From a checkpoint of a small image embedding model.
Model: 64-pixel images, activation gelu, depths [3, 6, 3], widths [80, 160, 320].
Rows from block 3 of a small image embedding model, named by matrix and row number. Rows with one number belong to one neuron. Each number is 128 + 24 x the weight over its row's rms, rounded and kept within 0 to 255. All counts start at 0. Numbers have three digits each. After the name is the row's rms in percent of the matrix's.
After each neuron's rows are labels from the 100 images, of 14976, where the neuron reaches its highest value: "colour at peak" is the nearest of a few named colours to the mean colour under the peak. Only what is clearly more common there than usual is listed. The data: photos of plants, animals and fungi (iNaturalist). In brackets: how many of the 100, against the usual share in percent.
# fc1: MLP up (model.blocks.3.mlp.fc1.weight, 640x160), inputs 0-53
# fc2: MLP down (model.blocks.3.mlp.fc2.weight, 160x640, transposed), outputs 0-53

fc1.4 126:132139142154142116149171166148171108169123099158129105146121123114108093119083118074123135135088130136046144101128107126100143141134100089140121162149112122122147
fc2.4 132:157112102101099165157142078156107115148098146132141127127102144147147115157115089127138147154161105122117220124138115101122123169151136161106141139090136102128117
colour at peak: pink (33 vs 10.2)

fc1.422 117:116130135111131116133110148167142125129138132118110143104132159141118132187107083136108143079114118163128112166110101144133093120134169131119125115069092141131101
fc2.422 122:126151126153149156155088143153127123142141117159123108114092132144133101120156150138123147095121198110147170139098100100123138098174191112086103117144123101155148
colour at peak: white (27 vs 5.8)

fc1.10 091:131162169107175112132117079124152102128115126141109135171084082120115160079148090169115107138109100124099115147085138107145130116125146119107148166109159106115158
fc2.10 094:136143130093092134134158172114106146138100135198152091154156121127097108133158119135148120158134113161139124177144131190117091122129110163182145111120109125193097
colour at peak: brown (52 vs 24.2)

fc1.271 108:130127141108153158100134079127111090155126106104167110120148113128107145151124128142144091098138144143126147125113186162113176107145095141112156142181150128109123
fc2.271 114:106145130124183155130147088115118145126122136163150097116153148140142110128099144146135116114127159163125100138094142117060113104062161159149112138125135113125121
colour at peak: white (30 vs 5.8)

fc1.68 097:120133117115080117123106113129130139121122113121125126154122146140075117122118119145134108080151105124123101129113136137165123165132081158109084111094174095144108
fc2.68 106:139125175127143087092141114123132111116102118127122155167125111143108134150159152121134066140115151155077147137112140128090174167099093130187105125148109188112145
colour at peak: pink (31 vs 10.2)

fc1.387 088:142139131091127167135114103116141128125074147162096107154151122163141146129116111112122128121176106140111147151130132160127131099116151107110132071143106104133118
fc2.387 090:085169093156090101129164130106164146123116131118188142116112152108095124109132170125157124107114116144095140158141140107075133144092094113153103122127150066089122
colour at peak: brown (61 vs 24.2)

fc1.318 122:096159133066104130103150109095079125120134126183123105159125145097137122128148148175155125156119162133164114156074142126131146119169158099134148157156140129154127
fc2.318 111:109087170148148160113168129149106100109127148111084089131119150101174137130148135126128134144121100152138106120123130102115152118148153139158161168108164098099163
colour at peak: black (27 vs 3.5)

fc1.5 134:162114112128127139145150141098140098106125121135144143072164150091091132122111144165144109129158121105159153188124107134177099160119121088137122132135137166161124
fc2.5 129:142164110135116147109146094169100134167141162072100145100132147139115140154173139122130152115139096149157132105145156093083115125137138090147117144110153163113191
colour at peak: black (41 vs 3.5)

fc1.164 075:137112150136098156149122119122154128153123119116137115163095122118133109111128131163159118155132099154117082156119129097165111083163094123110142142113163129150124
fc2.164 069:084120146150109112095127154128170135141124126172143130131156107097180159108144153103112149150144085174162150104131171116094129130116122119141150089123106137096133
colour at peak: brown (53 vs 24.2)

fc1.598 104:194101116123099137145104126132154077098134117101109153106113129128133140162089131122110137118081086110139143106155092190107124153121108123139119128098112086117152
fc2.598 103:064132141110129101147143096123133115125105136143157161122115124162108114144161131098117190093146134172138091119126133091095132138123138124144121104138152146076146
colour at peak: cyan (25 vs 2.5)

fc1.320 066:123163131102122101119140139142093118094148111152128141161154148139139124135138127108091144083070136105125120136093133138188123146104131113170128096103144136161165
fc2.320 066:130139121132124094076126113130103144111051111088114131158146124134145143098094128151118110135120109112149125131113172117119112139105152120145130130139137102103128
colour at peak: brown (52 vs 24.2)

fc1.377 093:114095130120113122126115118080128154111101117123129144155123151137117142130114112119129142121110104120111142084145121104132127165108116103084157122147104124115091
fc2.377 094:110153110092108137146112098133113167131116152122150116122116116135112109128146106115147112160093134145071131117130154122081195104134130106123164143125176139164153
colour at peak: grey (77 vs 49.9)

fc1.620 081:119114136120127115105143163085096123106113114102114123136197139145135148132158138138128143111113163133137114107127132125116134160128095070097098136124093118143122
fc2.620 075:143148156142111152126122165130151110132147140067151145109104166156176113123147139097066095109077157148162164143147146096119142113115087119146130136169137118133116
colour at peak: brown (58 vs 24.2)

fc1.221 153:135129101116089134128110138129110128117156120147091119144140098174094098123128142150100099122117102138120159137124117102143162093154118121143134118135153138148170
fc2.221 131:117099141116081121143135153132128128116101152149135130113103135118156160090131124102149109162127121136097123113163112123127137134136140136165117105106148157109158
colour at peak: black (27 vs 3.5)

fc1.596 093:129110115086108118142164115133137182127121132133164103139137111180084126145130090127137141138096105096185101093185107135091144127097107134139141118124124146089117
fc2.596 093:148105142124119145153124187128093132124151158093133132123153118121132165145122119117123111109140135052162133135148138130136125111146121150097139153167133117133134
colour at peak: brown (50 vs 24.2)

fc1.190 120:135134129174137159153148116098178137112149103109116115114098119167099103162133111075106125124132125107023152123141102109142174135116103134113142163121097118129145
fc2.190 114:119066089111114156120127104200092108135145175155068121113121135148152103117142088142142109146154153122120120157156068109126089158129133127127136111111154105144110
colour at peak: pink (28 vs 10.2)

fc1.260 126:133146082105120127098156128139134102140175108098157121143146161151115148142175105156114170122142078138156130161174149122115148080151108105127137099132141170123125
fc2.260 112:096164097122152103133148141099108118136146119146140093125148152126162144105137172093151159086116133184146095127124130142101087161163134121132147161088132109171112
colour at peak: black (45 vs 3.5)

fc1.136 082:118161125113155106185125106118108111179113164157114113099149144125096117135136130108111134179131126149142146167100169104120141142196103156156093122115108176115138
fc2.136 084:110189139129132121155136094148152130076139138119135124186134122134119125153132137118117136185102138108082123126150104169137145099112104145120170075143112165130143
colour at peak: brown (57 vs 24.2)

fc1.3 120:123135127229140099119132090113128156147105105119150139117083150113149139149095159145086145108125114133078098127124107147123125123125127134116120121120162137116084
fc2.3 115:112081130117170150147107115192145129152126143122122089187122132124140124142132088124151135123131112180149079097152135144153159124153151121130152149132153126144176
colour at peak: pink (30 vs 10.2)

fc1.355 118:141135136106114133112116137109115077141111155130119112122145147134133128160119115138097158096188165115092143161112143136140120135131129080117097112136129141170135
fc2.355 123:118139090134100121120155113148178120137142140098152124130137174125171129103167157108118142113095145078151101135151131120070108114123148112124133115144133105117162
colour at peak: brown (68 vs 24.2)

fc1.351 093:170161105140085098129111105111105140133128113141122183117154099116137149134098120187121126139133126109141141147105121118142174118140114118157102112136120162156149
fc2.351 093:122142104113118157069151084135113149110114112106150121128127143144157113146138140149162104141146094170150163109122152141068155126169122159118151111160157134156176
colour at peak: brown (59 vs 24.2); black (31 vs 3.5)

fc1.244 136:107164115120084135096084117084071172125111107145146134117151113125103130163117138134143141180104162130158123166087139135152131177168117152130096124103136173132135
fc2.244 131:148162140071113187121168107111097109140111164119100092150106143116132135162112158115168111134128128182130090115160112149154152129145157118167126145103156105078130
colour at peak: black (40 vs 3.5)

fc1.210 119:174141086125093150126138128080119106161144130162139116092164164145140104114130114179076129080165133140091152144088128146127173131135120113157108119117138113181119
fc2.210 116:123158123110149100120137160148173117123158141126132119116112158120162132134119152089153118087128143138125153101133163062084139106125121165119114097143147122127176
colour at peak: black (28 vs 3.5)

fc1.534 102:151092135085112114082092133108099131100166116113148138164161100165101124116124127121150140106127160142136144120133138156129118130141124146120126155145121121116117
fc2.534 101:131086133116139166132165126126146125135120143100115090108098141138119091139102112149148143106167110162114137171135132139083130137103122102138140142085124091143119
colour at peak: brown (57 vs 24.2)

fc1.124 133:103138149186103109118112140104144143149129115135136114106175120136092163122108099093109154157141124141104144145131166141142134120139104090121162139167152080131136
fc2.124 125:161126183113119129097123106142162133137116132171134170145168172152107153141189137156125137161074114142117130116073127153145105127099128090106094151165114102114110
colour at peak: brown (53 vs 24.2)

fc1.451 104:134134129165154103121149113101123104130152134122091124111142102115149156110151130170118162154138125137123173127083108114117100146132138138194154115105119117117115
fc2.451 112:140124135177136115125093141141177103096153183126114115115155147133132131130110096120107160115124114093119147175160113117132161138151159119111136104113126139120118
colour at peak: brown (58 vs 24.2)

fc1.538 100:145121138158148168100099139116075131107132187143112127155156108141132147075110158127133184133097093139119148105144157150148161141145086097118098190123146127123105
fc2.538 097:133117098087133130125145128101162103129126100123112089100163141168121107121146126122126154184113141150171102125113114121126138134124146149158152125157133142146109
colour at peak: brown (70 vs 24.2)

fc1.608 082:149121125123174108146103124127140114129111122120116132089127117146101136130098109158127142173137142137147114178132185143073097130125114121135115139100143144098116
fc2.608 088:120172117132113094154152123136109136137141151134124135133146131094127119173150143177138100120080113113121114157100127182099078149115139120104121112144170169148112
colour at peak: green (25 vs 2.1)

fc1.383 051:142112149155137135117094114161182113112108127169130091121128135114084120148130077107132120097107102121143131162147149110133109117122099129139141152116123120129127
fc2.383 048:112060095120144159094162105123146124118130132101106138159127109119144114119131111157123099165124131080134122153111135144144094134088159153088129137113150087129078
colour at peak: pink (29 vs 10.2)

fc1.30 133:136136145153123176146145182165154153128146127117137116112143129113147115103108165164174121097128150127082174160136084151153126133133143090160116150106101106137136
fc2.30 134:141154153143085124121131125177116100150137113147073113100122132127137106114139134165055153114107136153130139112196159089113121121119117148139098121145128130173146
colour at peak: black (27 vs 3.5)