From a checkpoint of a small image embedding model.
Training: 15600 steps, batches of 64, held-out accuracy 83%.
Rows from block 7 of a small image embedding model, named by matrix and row number. Rows with one number belong to one neuron. Each number is 128 + 24 x the weight over its row's rms, rounded and kept within 0 to 255. All counts start at 0. Numbers have three digits each.
After each neuron's rows are labels from the 100 images, of 14976, where the neuron reaches its highest value: "responds to" is what is common among them; "patch colour" is the nearest of a few named colours to the mean colour under the peak. Only what is clearly more common there than usual is listed. The data: photos of plants, animals and fungi (iNaturalist).
# fc1: MLP up (model.blocks.7.mlp.fc1.weight, 640x160), inputs 0-159
# fc2: MLP down (model.blocks.7.mlp.fc2.weight, 160x640, transposed), outputs 0-159

fc1.499:153093124134157126152165131179103124180158131147097164157089108103153132171091098108101121127106103107114096128084119146087126136122149158162140142139129152157141133097153131084103157131141154127138120085137119110159099154111147107173140101148142123156122129092116086146128124110127170119100119145141145114095104104142171169158142144111147139154122116145145115131109074092137112142117092139110143153144128114146092129121151161107142051107130142095127128161112104122141118145162122
fc2.499:131141162126099102166126119134098135094120115091142131143143092123140134161121130126182101176132100136161087114131137166148144129149092067088154106164128118123123132155143132127162099183133096116110136155140148156114105147178137127127140125122146162139136130069118104097135140141138139118105174101158122131145174123118126115150078087118140176110130156128146136170142136112113095144130142159091124139099087105160130132106139181152143130144143104176106113122119125122161119134084118
responds to: class Insecta; phylum Arthropoda; order Hymenoptera; family: Apidae
patch colour: pink

fc1.37:150153086157121102100119154124144140131125090125145111128137144095159140132139103120115169148144146098128136106098131161157171160112095148109124115113084119143121149119157139141136124137096121122114107125113115075112163115141148091144132152145110121086093149160149153150153095122077102081152102128130163173148121112166127145129140113148141136178134121126127145129123097113134112171098156165154089086135136151129157137142077103144104099158131140118062156168130125090077116115134141
fc2.37:098087127085101134098104112096122126151117157155126173117110131123110120111111131107148102114160106151132118093128118103158099093106123114132131147150127105149154176171168138102121129122155126140132131152127154126156122128102113141166124144133114126134172137124134123115094105125135096108131213156100113124117145150138159142147159156110127123119114106147116188132104114114120145103151061131089156146114129112145159122140119137163103127123183157099104151139087177105103175155109082
responds to: class Insecta; phylum Arthropoda; order Lepidoptera
patch colour: brown

fc1.483:104114122113169140159163125083187125165130138107096126121102113133131103116096128152103157122092066168138131133124124126134147144154104114110163161140159145111195116137076112132149124089093114154141145107139154107130100139143143136150140097113147109080111172179133141089108126150162132124171077108108148144155131142105141169129120069145115140130108137118105144147145129108114137128084127099145136148112133105103103163133112108142129124110128143110109102144116088118162149130178122
fc2.483:122123145172134121090097135142144110127099165113142141143167099116097093103072118142075128118153152147122134131120126083124086108158137120093074147123168105150169068113129093105118133166149129136162138172144136156152131151122108115103106123109151120177138148164087134159123123094095127142133151138118158112107123122115196120134159115120125161104105112153098162116131140098116120116121131126148139150150179180102099126115115148152115105130095125105132138174153130111133127107117128
responds to: class Insecta; phylum Arthropoda; order: Lepidoptera; order Hymenoptera
patch colour: brown

fc1.569:113095129146116104140150162156128100121135116084093128120102141132122115181128087156109102140149156143137170118077113118122167096138096152117120175128081124118111106157175128099123133144163104098118106159152108113135126107153127133134113143110118152140146134145131182120126093143131120152124152107108174123121145122145200151115157121149118142080095109106120138167134120164133114091133140120116105123152142096132111154150067135093067112186132140115157152107126112125127117137134166
fc2.569:132086183100136117142142108127078120092176135126126120155137144098139166128102120122111120136090136133124105127120113166118131131125120140139110123094159138133126154128144118127137139153116166089101162166110141108133157153122180125096144117114135115089139081125084114129155141129146129117130142129137102163131179158178129121105178073128116114090146162133111058147102128159108132098121132144120149145138122125123151092139117141109150210122096143106106116126128130067102126163127131
responds to: class Insecta; phylum Arthropoda; order: Lepidoptera; order Hymenoptera
patch colour: pink

fc1.172:150109124110138113137108093123109174123111116131147138157173151111072144139104112139124105133129098116132089124148078112068114146220115115134115148134140108155092149154141124119117125115125100129118104080145129144135069114154113106113126156142128109100122069137092131149164110114091145147122159137127134112118147134153123111125112118131136092163151132095137156162143139125138136177133131143150097148145163090139141094095165114137145123127082181121131153137123132117105154122179152
fc2.172:120095171096110129146140159133132107123144122111133080152147097135122132170135101082121143102128116141170152136061141130133116151087121132151097129136102168141077118179130127134119117122138184126130157083097100157125105181147096115123154142115102151123107093138140111120111147187113169169194104135117089139111136153107130113121138107115152107150150150111117134113139121114118152173111155113163137134108106124111118130120139125091071135106118097141112122106118117133106086129111151
responds to: class Insecta; order Lepidoptera
patch colour: brown

fc1.60:139097138112158107131127153080174084112138062119145147157127121159130139120132131153121106121142084108165125131137127119133157102102108114120117150155146132184120114175110119135124106101098153128118123145135142119122138123152167128144111145162120179118127136116097115119140141139105079120115125142115101115174139155117151119152139102111105111134136126119100066096172168171092199086119144143105126128108128077144152145116122108129158107130109159077146132107117085129112126155090146
fc2.60:166115132169151170126115106144159123097157116085087161137126159162127129122125128126068130117169175123118111144096162130117147133123166118157164115137129145153129111105129140138125120123126112131071123135139131096132162066095147100181116091149118088142096111142107167125136140142105074139156118106130143162173095142108184108117122131122131106103109135140116140182116096127151147122145127136127144107164104111126156117153156149103121140088128134113118123133128128152138154070089110
responds to: class Insecta; phylum Arthropoda; order Hymenoptera; family: Apidae
patch colour: brown

fc1.357:082123107142072120104171175141131122150105120140167125150122141161141133143089148139138064117153122095142119148143092142124104084143190135151156133156139109136131140131150108125151168145127132119105100099112132133092129109136122148106165095156155106143086123138133154112130102144121148106130087131137119139100158133151134131111133108110119120155148173146113123110193138170105134150158149130124141103118177096145147106108113115116136116101080119105105145083086125142153080155149093
fc2.357:135115140140138144069115116128138146131176123118120132178152095189121140141122130092145098151124152146093141102096113116140169147095153111125080142144116159103177145134122136130144136119094117146096109131150141151149085131131138139111142186141147090141137135124145137134143134116114128127147083113137080134098134194098140098188104114144141140104073122118163108119116119106167126113138121174124142086175145132156114097078126156122126122110117158125111138091138142142158107118154111
responds to: class Insecta; phylum Arthropoda; order Lepidoptera
patch colour: brown

fc1.573:203129117159131139124158107107108134113121149152127141113110155126115087125106103136127083093148103094130142167100112089172158083104104148169129127109143119155110125138133155137121125134128137096110087120086130119127154150134128130115147139105170149121137107169137155112131107163098111124133145118118188168160158124150059136150158134103112138144118150176125141145136143119099122141123128128103128118093140141155152143121184106046116100084130138120114125100133103119132105134104111
fc2.573:154172197049092186126106136164141122140110145125161117086098121191138126146146146121131114131162161133161134114107150092143149128105171126135117122115131117116120103105143129146154147131111078171135141155090149134099112093086147121110161117131120119127113089126103144102127176109126154136118107121134163122140127146104125159109066099152095089107130154129105120093139149137148151126122107163134089107135126127118122132133178129139146146108127147096108139115140133123154106141153110
responds to: class Insecta; phylum Arthropoda; order Lepidoptera; family: Nymphalidae
patch colour: brown

fc1.413:140153111131127134119066115150093180138078137128165110188087149135126134127111106152149158121138094140135094134160147112136130092054152118103141115138090154131123106111137121127119161136139112103131111111113145126103135131131134157165132153128135128091104148095111113119132115127135138136138124065121136076120104141121132121165117119124134157116163122176134174094120144134127122157133118153129112109123165132173119121125115141146160111178141134107108125188171092151076102081136122
fc2.413:119113123097156133144103134100120124127123155130137138141098093119118121132146120156185111137119167120150114121142089093114134113143126137160157129135153093150093175117138147138134076157109132163144110140146122166180127126118141133093138143126141110123093108151103152130096132161079121139084108133143139101142113157120139119098150116051103102119193141142098117176157090187128134108122126107144101102125135123110113173118143145143086102132177126152166152105133160140117091119112143
responds to: class Insecta; phylum Arthropoda; order Lepidoptera
patch colour: brown

fc1.298:172109094123122094105086125179168159121138083114084132114114129155083167139128123108120156125151088124120106123124142150156099124111099142111151098127148133126117118093140147112133096137116176101138140103170148118176115117086133203186127127150183121130140148112158113113140161146132135114121127162138162165132100118153124131122119098117153146144146106161105115124116122108119112122133082171108131076112128169097166104129111124106145076116133105100138147127124112115139157128128120
fc2.298:123176122149127133101155091142108136130094126085128125148148107117147145149116144122119147102166102120121153146150135143137145065145051090138173121122091097137127141132110109098169091122176085122144113142130126086131086102157140143119140141160107174163146140096123143116183139139173149120101134142098142106161133096116110120137157135134163155140124147125141136099126136118143116147129107118147143138118085122178158133198141148179110138147128102114107125101151120142111130122109104
responds to: phylum Arthropoda; class Insecta; order Lepidoptera
patch colour: pink

fc1.415:141105113105143107102119054093118143086159114118130151108153125159111119116121147109123128168169123118149147094107125116100133153103096118106113120117100158108148133146075169138120108131111151102124181144164170135109105135149126134110139087111137107083145104170112146120115096122138178139142145163103100145174092170120105099132086141106127102100131126151150129138165139116089124110155149124118146106154116139152156165160181145137118093154130146105112127141140126116142147073120153
fc2.415:132109133137130121115119169089163179125099127132108144122112123167133073122139186122121159118144100077154175162115157119131120136148115113132142121124138141117127127102102127169141163119166114090114153123124143094119134158150108137131122110148160111108139112123080147120102153153108157097128096123102110116145090092103150173110114138123132138140150154116063123129157120157173122135117086100150092111137140163076153156133085133131141106115104130188140160121126129144120126183129104
responds to: class Insecta; phylum Arthropoda; order Hymenoptera; family: Apidae
patch colour: brown

fc1.28:158124096080144085140124119141139126119155121120096134092148102149172120105098109093076095138113112107158122087153119174133136160125117201124099110127155160139150173136138139097102165140170165161101172118164124114116119081128169095150153142132143152140154106102134103143136122093130140147113121134174102138114139150121142103127131095125138110103108128138160093133086132156113128110123128129124137108076144098136098130176152151139166087113150124106129094153126140122126135127095136
fc2.28:149126124085143159134105117143152123137103127142124109124114099129112113098111116093147136172104129076128141129122165135145120131148126149108149137173156182161138084108115122136109161103137113114112156161156071156127112133112101126138128128149157113121160144109107133131108118135130118104191164131101113183132108145136083138139109101099126134156109121114103152143170158109186107092082118100134108118122115130158112150123110192091153106159148095107092096105148161128120123153095104
responds to: class Insecta; phylum Arthropoda; order Hymenoptera; family: Apidae
patch colour: pink

fc1.2:145077114102088124120088111069147084061131091093145079110172102113120141116149184132172147134163115142143154172126100119142137148113117120111129119171146117123075152126094140078127082166129097110164166126122130127150103101125119144150130108115133109138133123135152104126113096119136121148118145130115128153108122109159150122105159125128122122109097143134134127157125126177119144139166110116103120154145116158140103160115146160145151098159158130104128102142111147178153129094135156
fc2.2:128055131170136149061128114120166147164128148143111101187095148108079096098156136135118164107128172094141120120135076125140141157124150127117123158126132124123126140125115102140139179106140114150135126136161157131157156124139076131095110091124122100109109140110116122129121138096144145161136141105131124157135140117139121123071123106124143125133145166111156132086105129138144102117127086114101134121113125123112160143140140136101115134187099152102127098110098118174189138103139167
responds to: class Insecta; phylum Arthropoda; order Hymenoptera; family: Apidae
patch colour: brown

fc1.616:078102140143173134115133137131133104124122129150088075124139154150116123130125108113142124123112153123140113152088169122110105123137092109133100162156122148110145134085122116146079124145097158105122121136101136112157129131179103098120150077131179106111123118122116131130079138117121145121183140145091123120111125146119131117150144166147132132136139143167113136103141127153202128073127092138175137111115153117177121159098123160138112112189111169138145155122114089127135112076150138
fc2.616:122105114145096122105111117159117146097123107117073164142172153124102116120152177112115125135094115117119170157126175139141140142135111066118098110135153129114158117102140135129102178159133117158133153109126122155140164146107100136113121145102125154145110132129132114103114186135164132173086095141166134095157111098106159132109088119172110145135131157132118123105137140130127139122090141129167095155117127110152122113149120129110162110128152160088077143122094135173111111164186146
responds to: class Insecta; phylum Arthropoda; order Lepidoptera
patch colour: pink

fc1.168:112127088163153093150146120151086139155085134128139132129117114157153149116136151119132156144118087096100115097126110153132132137130122136118098118145127131136135137097134085114157127138109151136145139106129072109117106143118110094129155133131115072139131078187160111189123118145095132136106155133159136128096140100158108148141145169151107107117132129130114114097070148129115158173092146164160104122125103082100075150166153099111144090116129133114149145151137083110115142144171144
fc2.168:159117151119116150118149128149107117172114118146160133118145092079113139152132130136118152131145135121079133136059081153140137128123126146139126169142138122117092130145123150088136089109121122149166143125089126157144146127151174140174099118151110177118134132161105101119090125159140167121149173108150120143098143120136127157110117126150091151129070144136155133141099087120107153136123097167107154117090122091162105100149191162119147126130135128115159105094118114104096157137102101
responds to: class Insecta; phylum Arthropoda; order Hymenoptera; family: Apidae
patch colour: pink

fc1.77:118102140116135107098098095076176157117141147100137158118148084107145116133130099125123119108163101173151134154140114131131110131091102109182153088178123074120102125080128162106133087114181175160138125106137137135126112121125113132136140151133129118081129171131092126129145129134117125174146092148092155152106147114156122143125148092073136134126130126112103129102162094126154142142110100134130145143129110082113159117151175162121151136162154121091130141123137139103097156129117108
fc2.77:088167076132110173105124119142135110126102124132117130139145135096123095133085122159119144113159132158135171147134131117134138142109135121132125072123149136119113106167095106158128127137159060141090108148127181140143155142099126117129113106114134095121113139141127111156157119147107183140148142130105163080112119128167161125134109116155142147122078168120184113172123112135154128087155112111107110167148121094151154181156126116108165155102109131098090115123158108147149123122137102
responds to: class Insecta; phylum Arthropoda; order: Lepidoptera; order Hymenoptera
patch colour: brown

fc1.341:139111146115128097128066120165169128137148120141130140108173089089159097098107127121144094099130117115149121098104163141134128137093146147132109095138171126125161131130158167086109143121151155142190167145149145133119171148091133153197116149144150172114134174078114150118100147127120114143138126139154122100109078155103116156095143134102132160124132126179115131131127117131132103134096118171141146105143103136120111164136129125132117088146132093108104132119119147136103171096117135
fc2.341:114140103089134106145083094107151121137150142092163088165132146157124148164127089155090153105133160113154138155147134120137146129141104100134154080074094142160121134151131101113150103117115129151103153145119121161138129084092153112144074137104150123129140131115111126131156090094138135130114109145137123137164082109144135083113180100115136134106093127121134072120147099158115130153121131126127135134141119129162139148123071099106105138156157140126057112104103145136166130149154102
responds to: phylum Arthropoda; class Insecta; order Hymenoptera; family: Apidae
patch colour: pink

fc1.237:079151159112099146148177094127117124092186127151151149132168122110115121125144146106126133142139091160144138097108104144115125146127114107097106132098105144113146135104098120130140158124103147132164151119125119155152142138174163165084110128126109114113136153107105171128121111124169118095145153144179087149124110160120107167121095128123167136160095062106119130145121125125126120147157115132124121116149144076186123154141129142132126090094170123119096108124169132127116142123123058
fc2.237:139140148113133107141083156104080111116098159113162130115162120106130105174138124132152102127088127094113112128121148082119125114164122105129151117135104105093116126138164103137130131121073097126118126133153177157109158138177097132177131112120142099091156142097159060124105112088103131115155141134152109154106106190131130133156118118113141117106151182155118136123143136123130159064152153102109147130152133139142126105138133159133155120128104108133104162103131119088112163105100102
responds to: class Insecta; phylum Arthropoda; order Lepidoptera
patch colour: brown

fc1.59:131080136103137159104138126176070151144139109116143116116111122151109113139173145137135146079126138105141158125144135115122123164126140135141111134157147179120138117110089163120110143108133178107154155077103122120132128088095122141121113097167145148128177144114154123188119119108159138134181187154146116142134149115089136099117144099123139166097117073122118147120134141112141139107144097117101160082113128131111090140142131091110124111135125129115096142100153103106143145128065110
fc2.59:122145105114104124122133088106120162103129120116173131123087113165138134183102112096139183145129124146108154170140130130134109189162117107138185137111121135147110115115179154098131154099127103113145172161145124142162181121112124148111131127119081130149095096124122128096135096132117132171157125129116129110099108118161094104117120123115174147103108143125168155100089148078113104145131127071139090147131149141127120131129127125139122131137132133103125119177153101104080107164127154
responds to: phylum Arthropoda; class Insecta; order Lepidoptera
patch colour: pink

fc1.283:130117133123117146105103187132093122122109101111135160119131099140104124138117114108162103127163089119156070142098165102124134146140085151076135127090121148149152162116111148145132123170080079171103090123142125126130089122141153108130116148118102112123100147129141120075122181132120150135145105096120149187149134110148132157192096091130172153090131103126158132116119111128143101150134140112118117116141119099150141130125149103139132111088135152081082140130150145116129149114126090
fc2.283:081121136096150185082122146168132149152116156118072097142119137120152132112134081132145118131162107130119121117136121126138083123115130167153093114155141132144153132137130103137143161107116132120128099107095153088136129164131137117124171180132149116155135122153159101097149121162136113127128107110116146087063102140111134090181158148134125137144129139098118140075170113089129114117148145114150099151152113142177114138110114119133145177109083096126083115148148119129106124146090139
responds to: class Insecta; phylum Arthropoda; order Lepidoptera
patch colour: brown

fc1.38:132138169107131125129104161090153085153142094136130118101128139111107096098182137148117114097147079123166151121116133116149140122149137123138108157113144116146120145142068139110166085068148156119113121161186147129134119120144194128109114111135116097116150141103128126109104093157137153126109147110074135157115167125115128168130124097128093117102128113153138149134205142145127126131123153125112094097075123119125129114128147167121149124145133151081149147125133114130165105109168115
fc2.38:110134116172146104153156116159116147149128157154093149132171099107144119133129122214117140100135138089104132137078139105145132141122116139099116126128154120101146056140119134106155162139104132085096124142156133149116115173129156124125104137110127103171102124102119107135105105151103108171156133098115089148123147158151140121093125125152063142135119162129151144098129140182151157141160134161139132142157125158129150115139117118124118121118133086106158125137089140112128107118067106
responds to: class Insecta; phylum Arthropoda; order Hymenoptera; family: Apidae
patch colour: brown

fc1.236:060097128153115130134077128105090118174143101136160120146122120171156111138116097100158117122114134127147153169131092105133126129160127116139102164147161147134150131146102148148067132138131088145110119095112113096104137120128144149133142135152094122104102115131131130123109126137147161149139109165165090127152111123146135112154143106162156109109138125153144117134145129150150110164126129096132131131085130139128148082111123141135106112079152093114180149138077084119178160140075078
fc2.236:136078132118120155123152113139114140129147110146096114092116104135121141143129149142135102171146159131153116158109153164163120123094134134158139096151109182126108136162130119116068141152119126132099124116110117104143116122111151134157124125102153141164171112138116115116148171103088117150119086106145158135117104111126147064144151139122144113102076113126080141118143136133136110171186150105103096126154146143128109109112180124102122163140076137138143149112114149151141077087161173
responds to: class Insecta; phylum Arthropoda
patch colour: brown

fc1.450:131137106132096141159133075129151143092120135133141123163151105139127093135116097144138154146169120095115116168103110134125146098098125090157186133070148117149161124126110092110135128107128154103109105114169139133161153143120153113149090159172108089143116145130126142127135114167128089166160114111135109177109117105138092108148138133095152183133124143127180123131139105131097161087103121146091138098136070128146123139161135095133124113106119095086101119109139126151158134138097152
fc2.450:171076146155131112144117109150153115174118084084149106152118132144142122135120138151155138138144113151117070137112139152138122092140166123106121105138168126142122156135162143119146104111138109126094123104166128110151164115126154120137177108167092120149084148127101118122110089113113180120151125134108129107117149095119131136118138120076081077109173148137109105116108090119123109165148097121099135121153103142118195082156134103149147113128076126138109107111106165118148134120139138
responds to: class Insecta; phylum Arthropoda
patch colour: brown

fc1.250:119123114129097138136129134115123136118167102131179102142097144117124077105110138051142113101150124101120083113135119115136125081144132142151112149105111160111115158140102157107087134156118122136160114122141186152106092119161118081160154098121133134105127104136160135166133160112135119132161142107168106110114146150154147121117105163161117116138145137096162118118152142100182123152137170104121098117133144120136103121110076129127070096111137161128099147143119177170144120116146158
fc2.250:160102076100140140133130095158105106152149137162124128122116124134122134142150179134128120073119075169117119144131139149134091129134130151111133121127128146129155129148088104135130114084097120115161173133122082131125125121127123122079106187128133153147169162148141133123049150118119141094097108131146136129142133133121120143110149102134093131148128101071095077117137129107146089174117140138132137128137115073079177134111142125170160147136121118097117125146131139145120080118142149
responds to: class Insecta; phylum Arthropoda; order Lepidoptera; family: Nymphalidae
patch colour: brown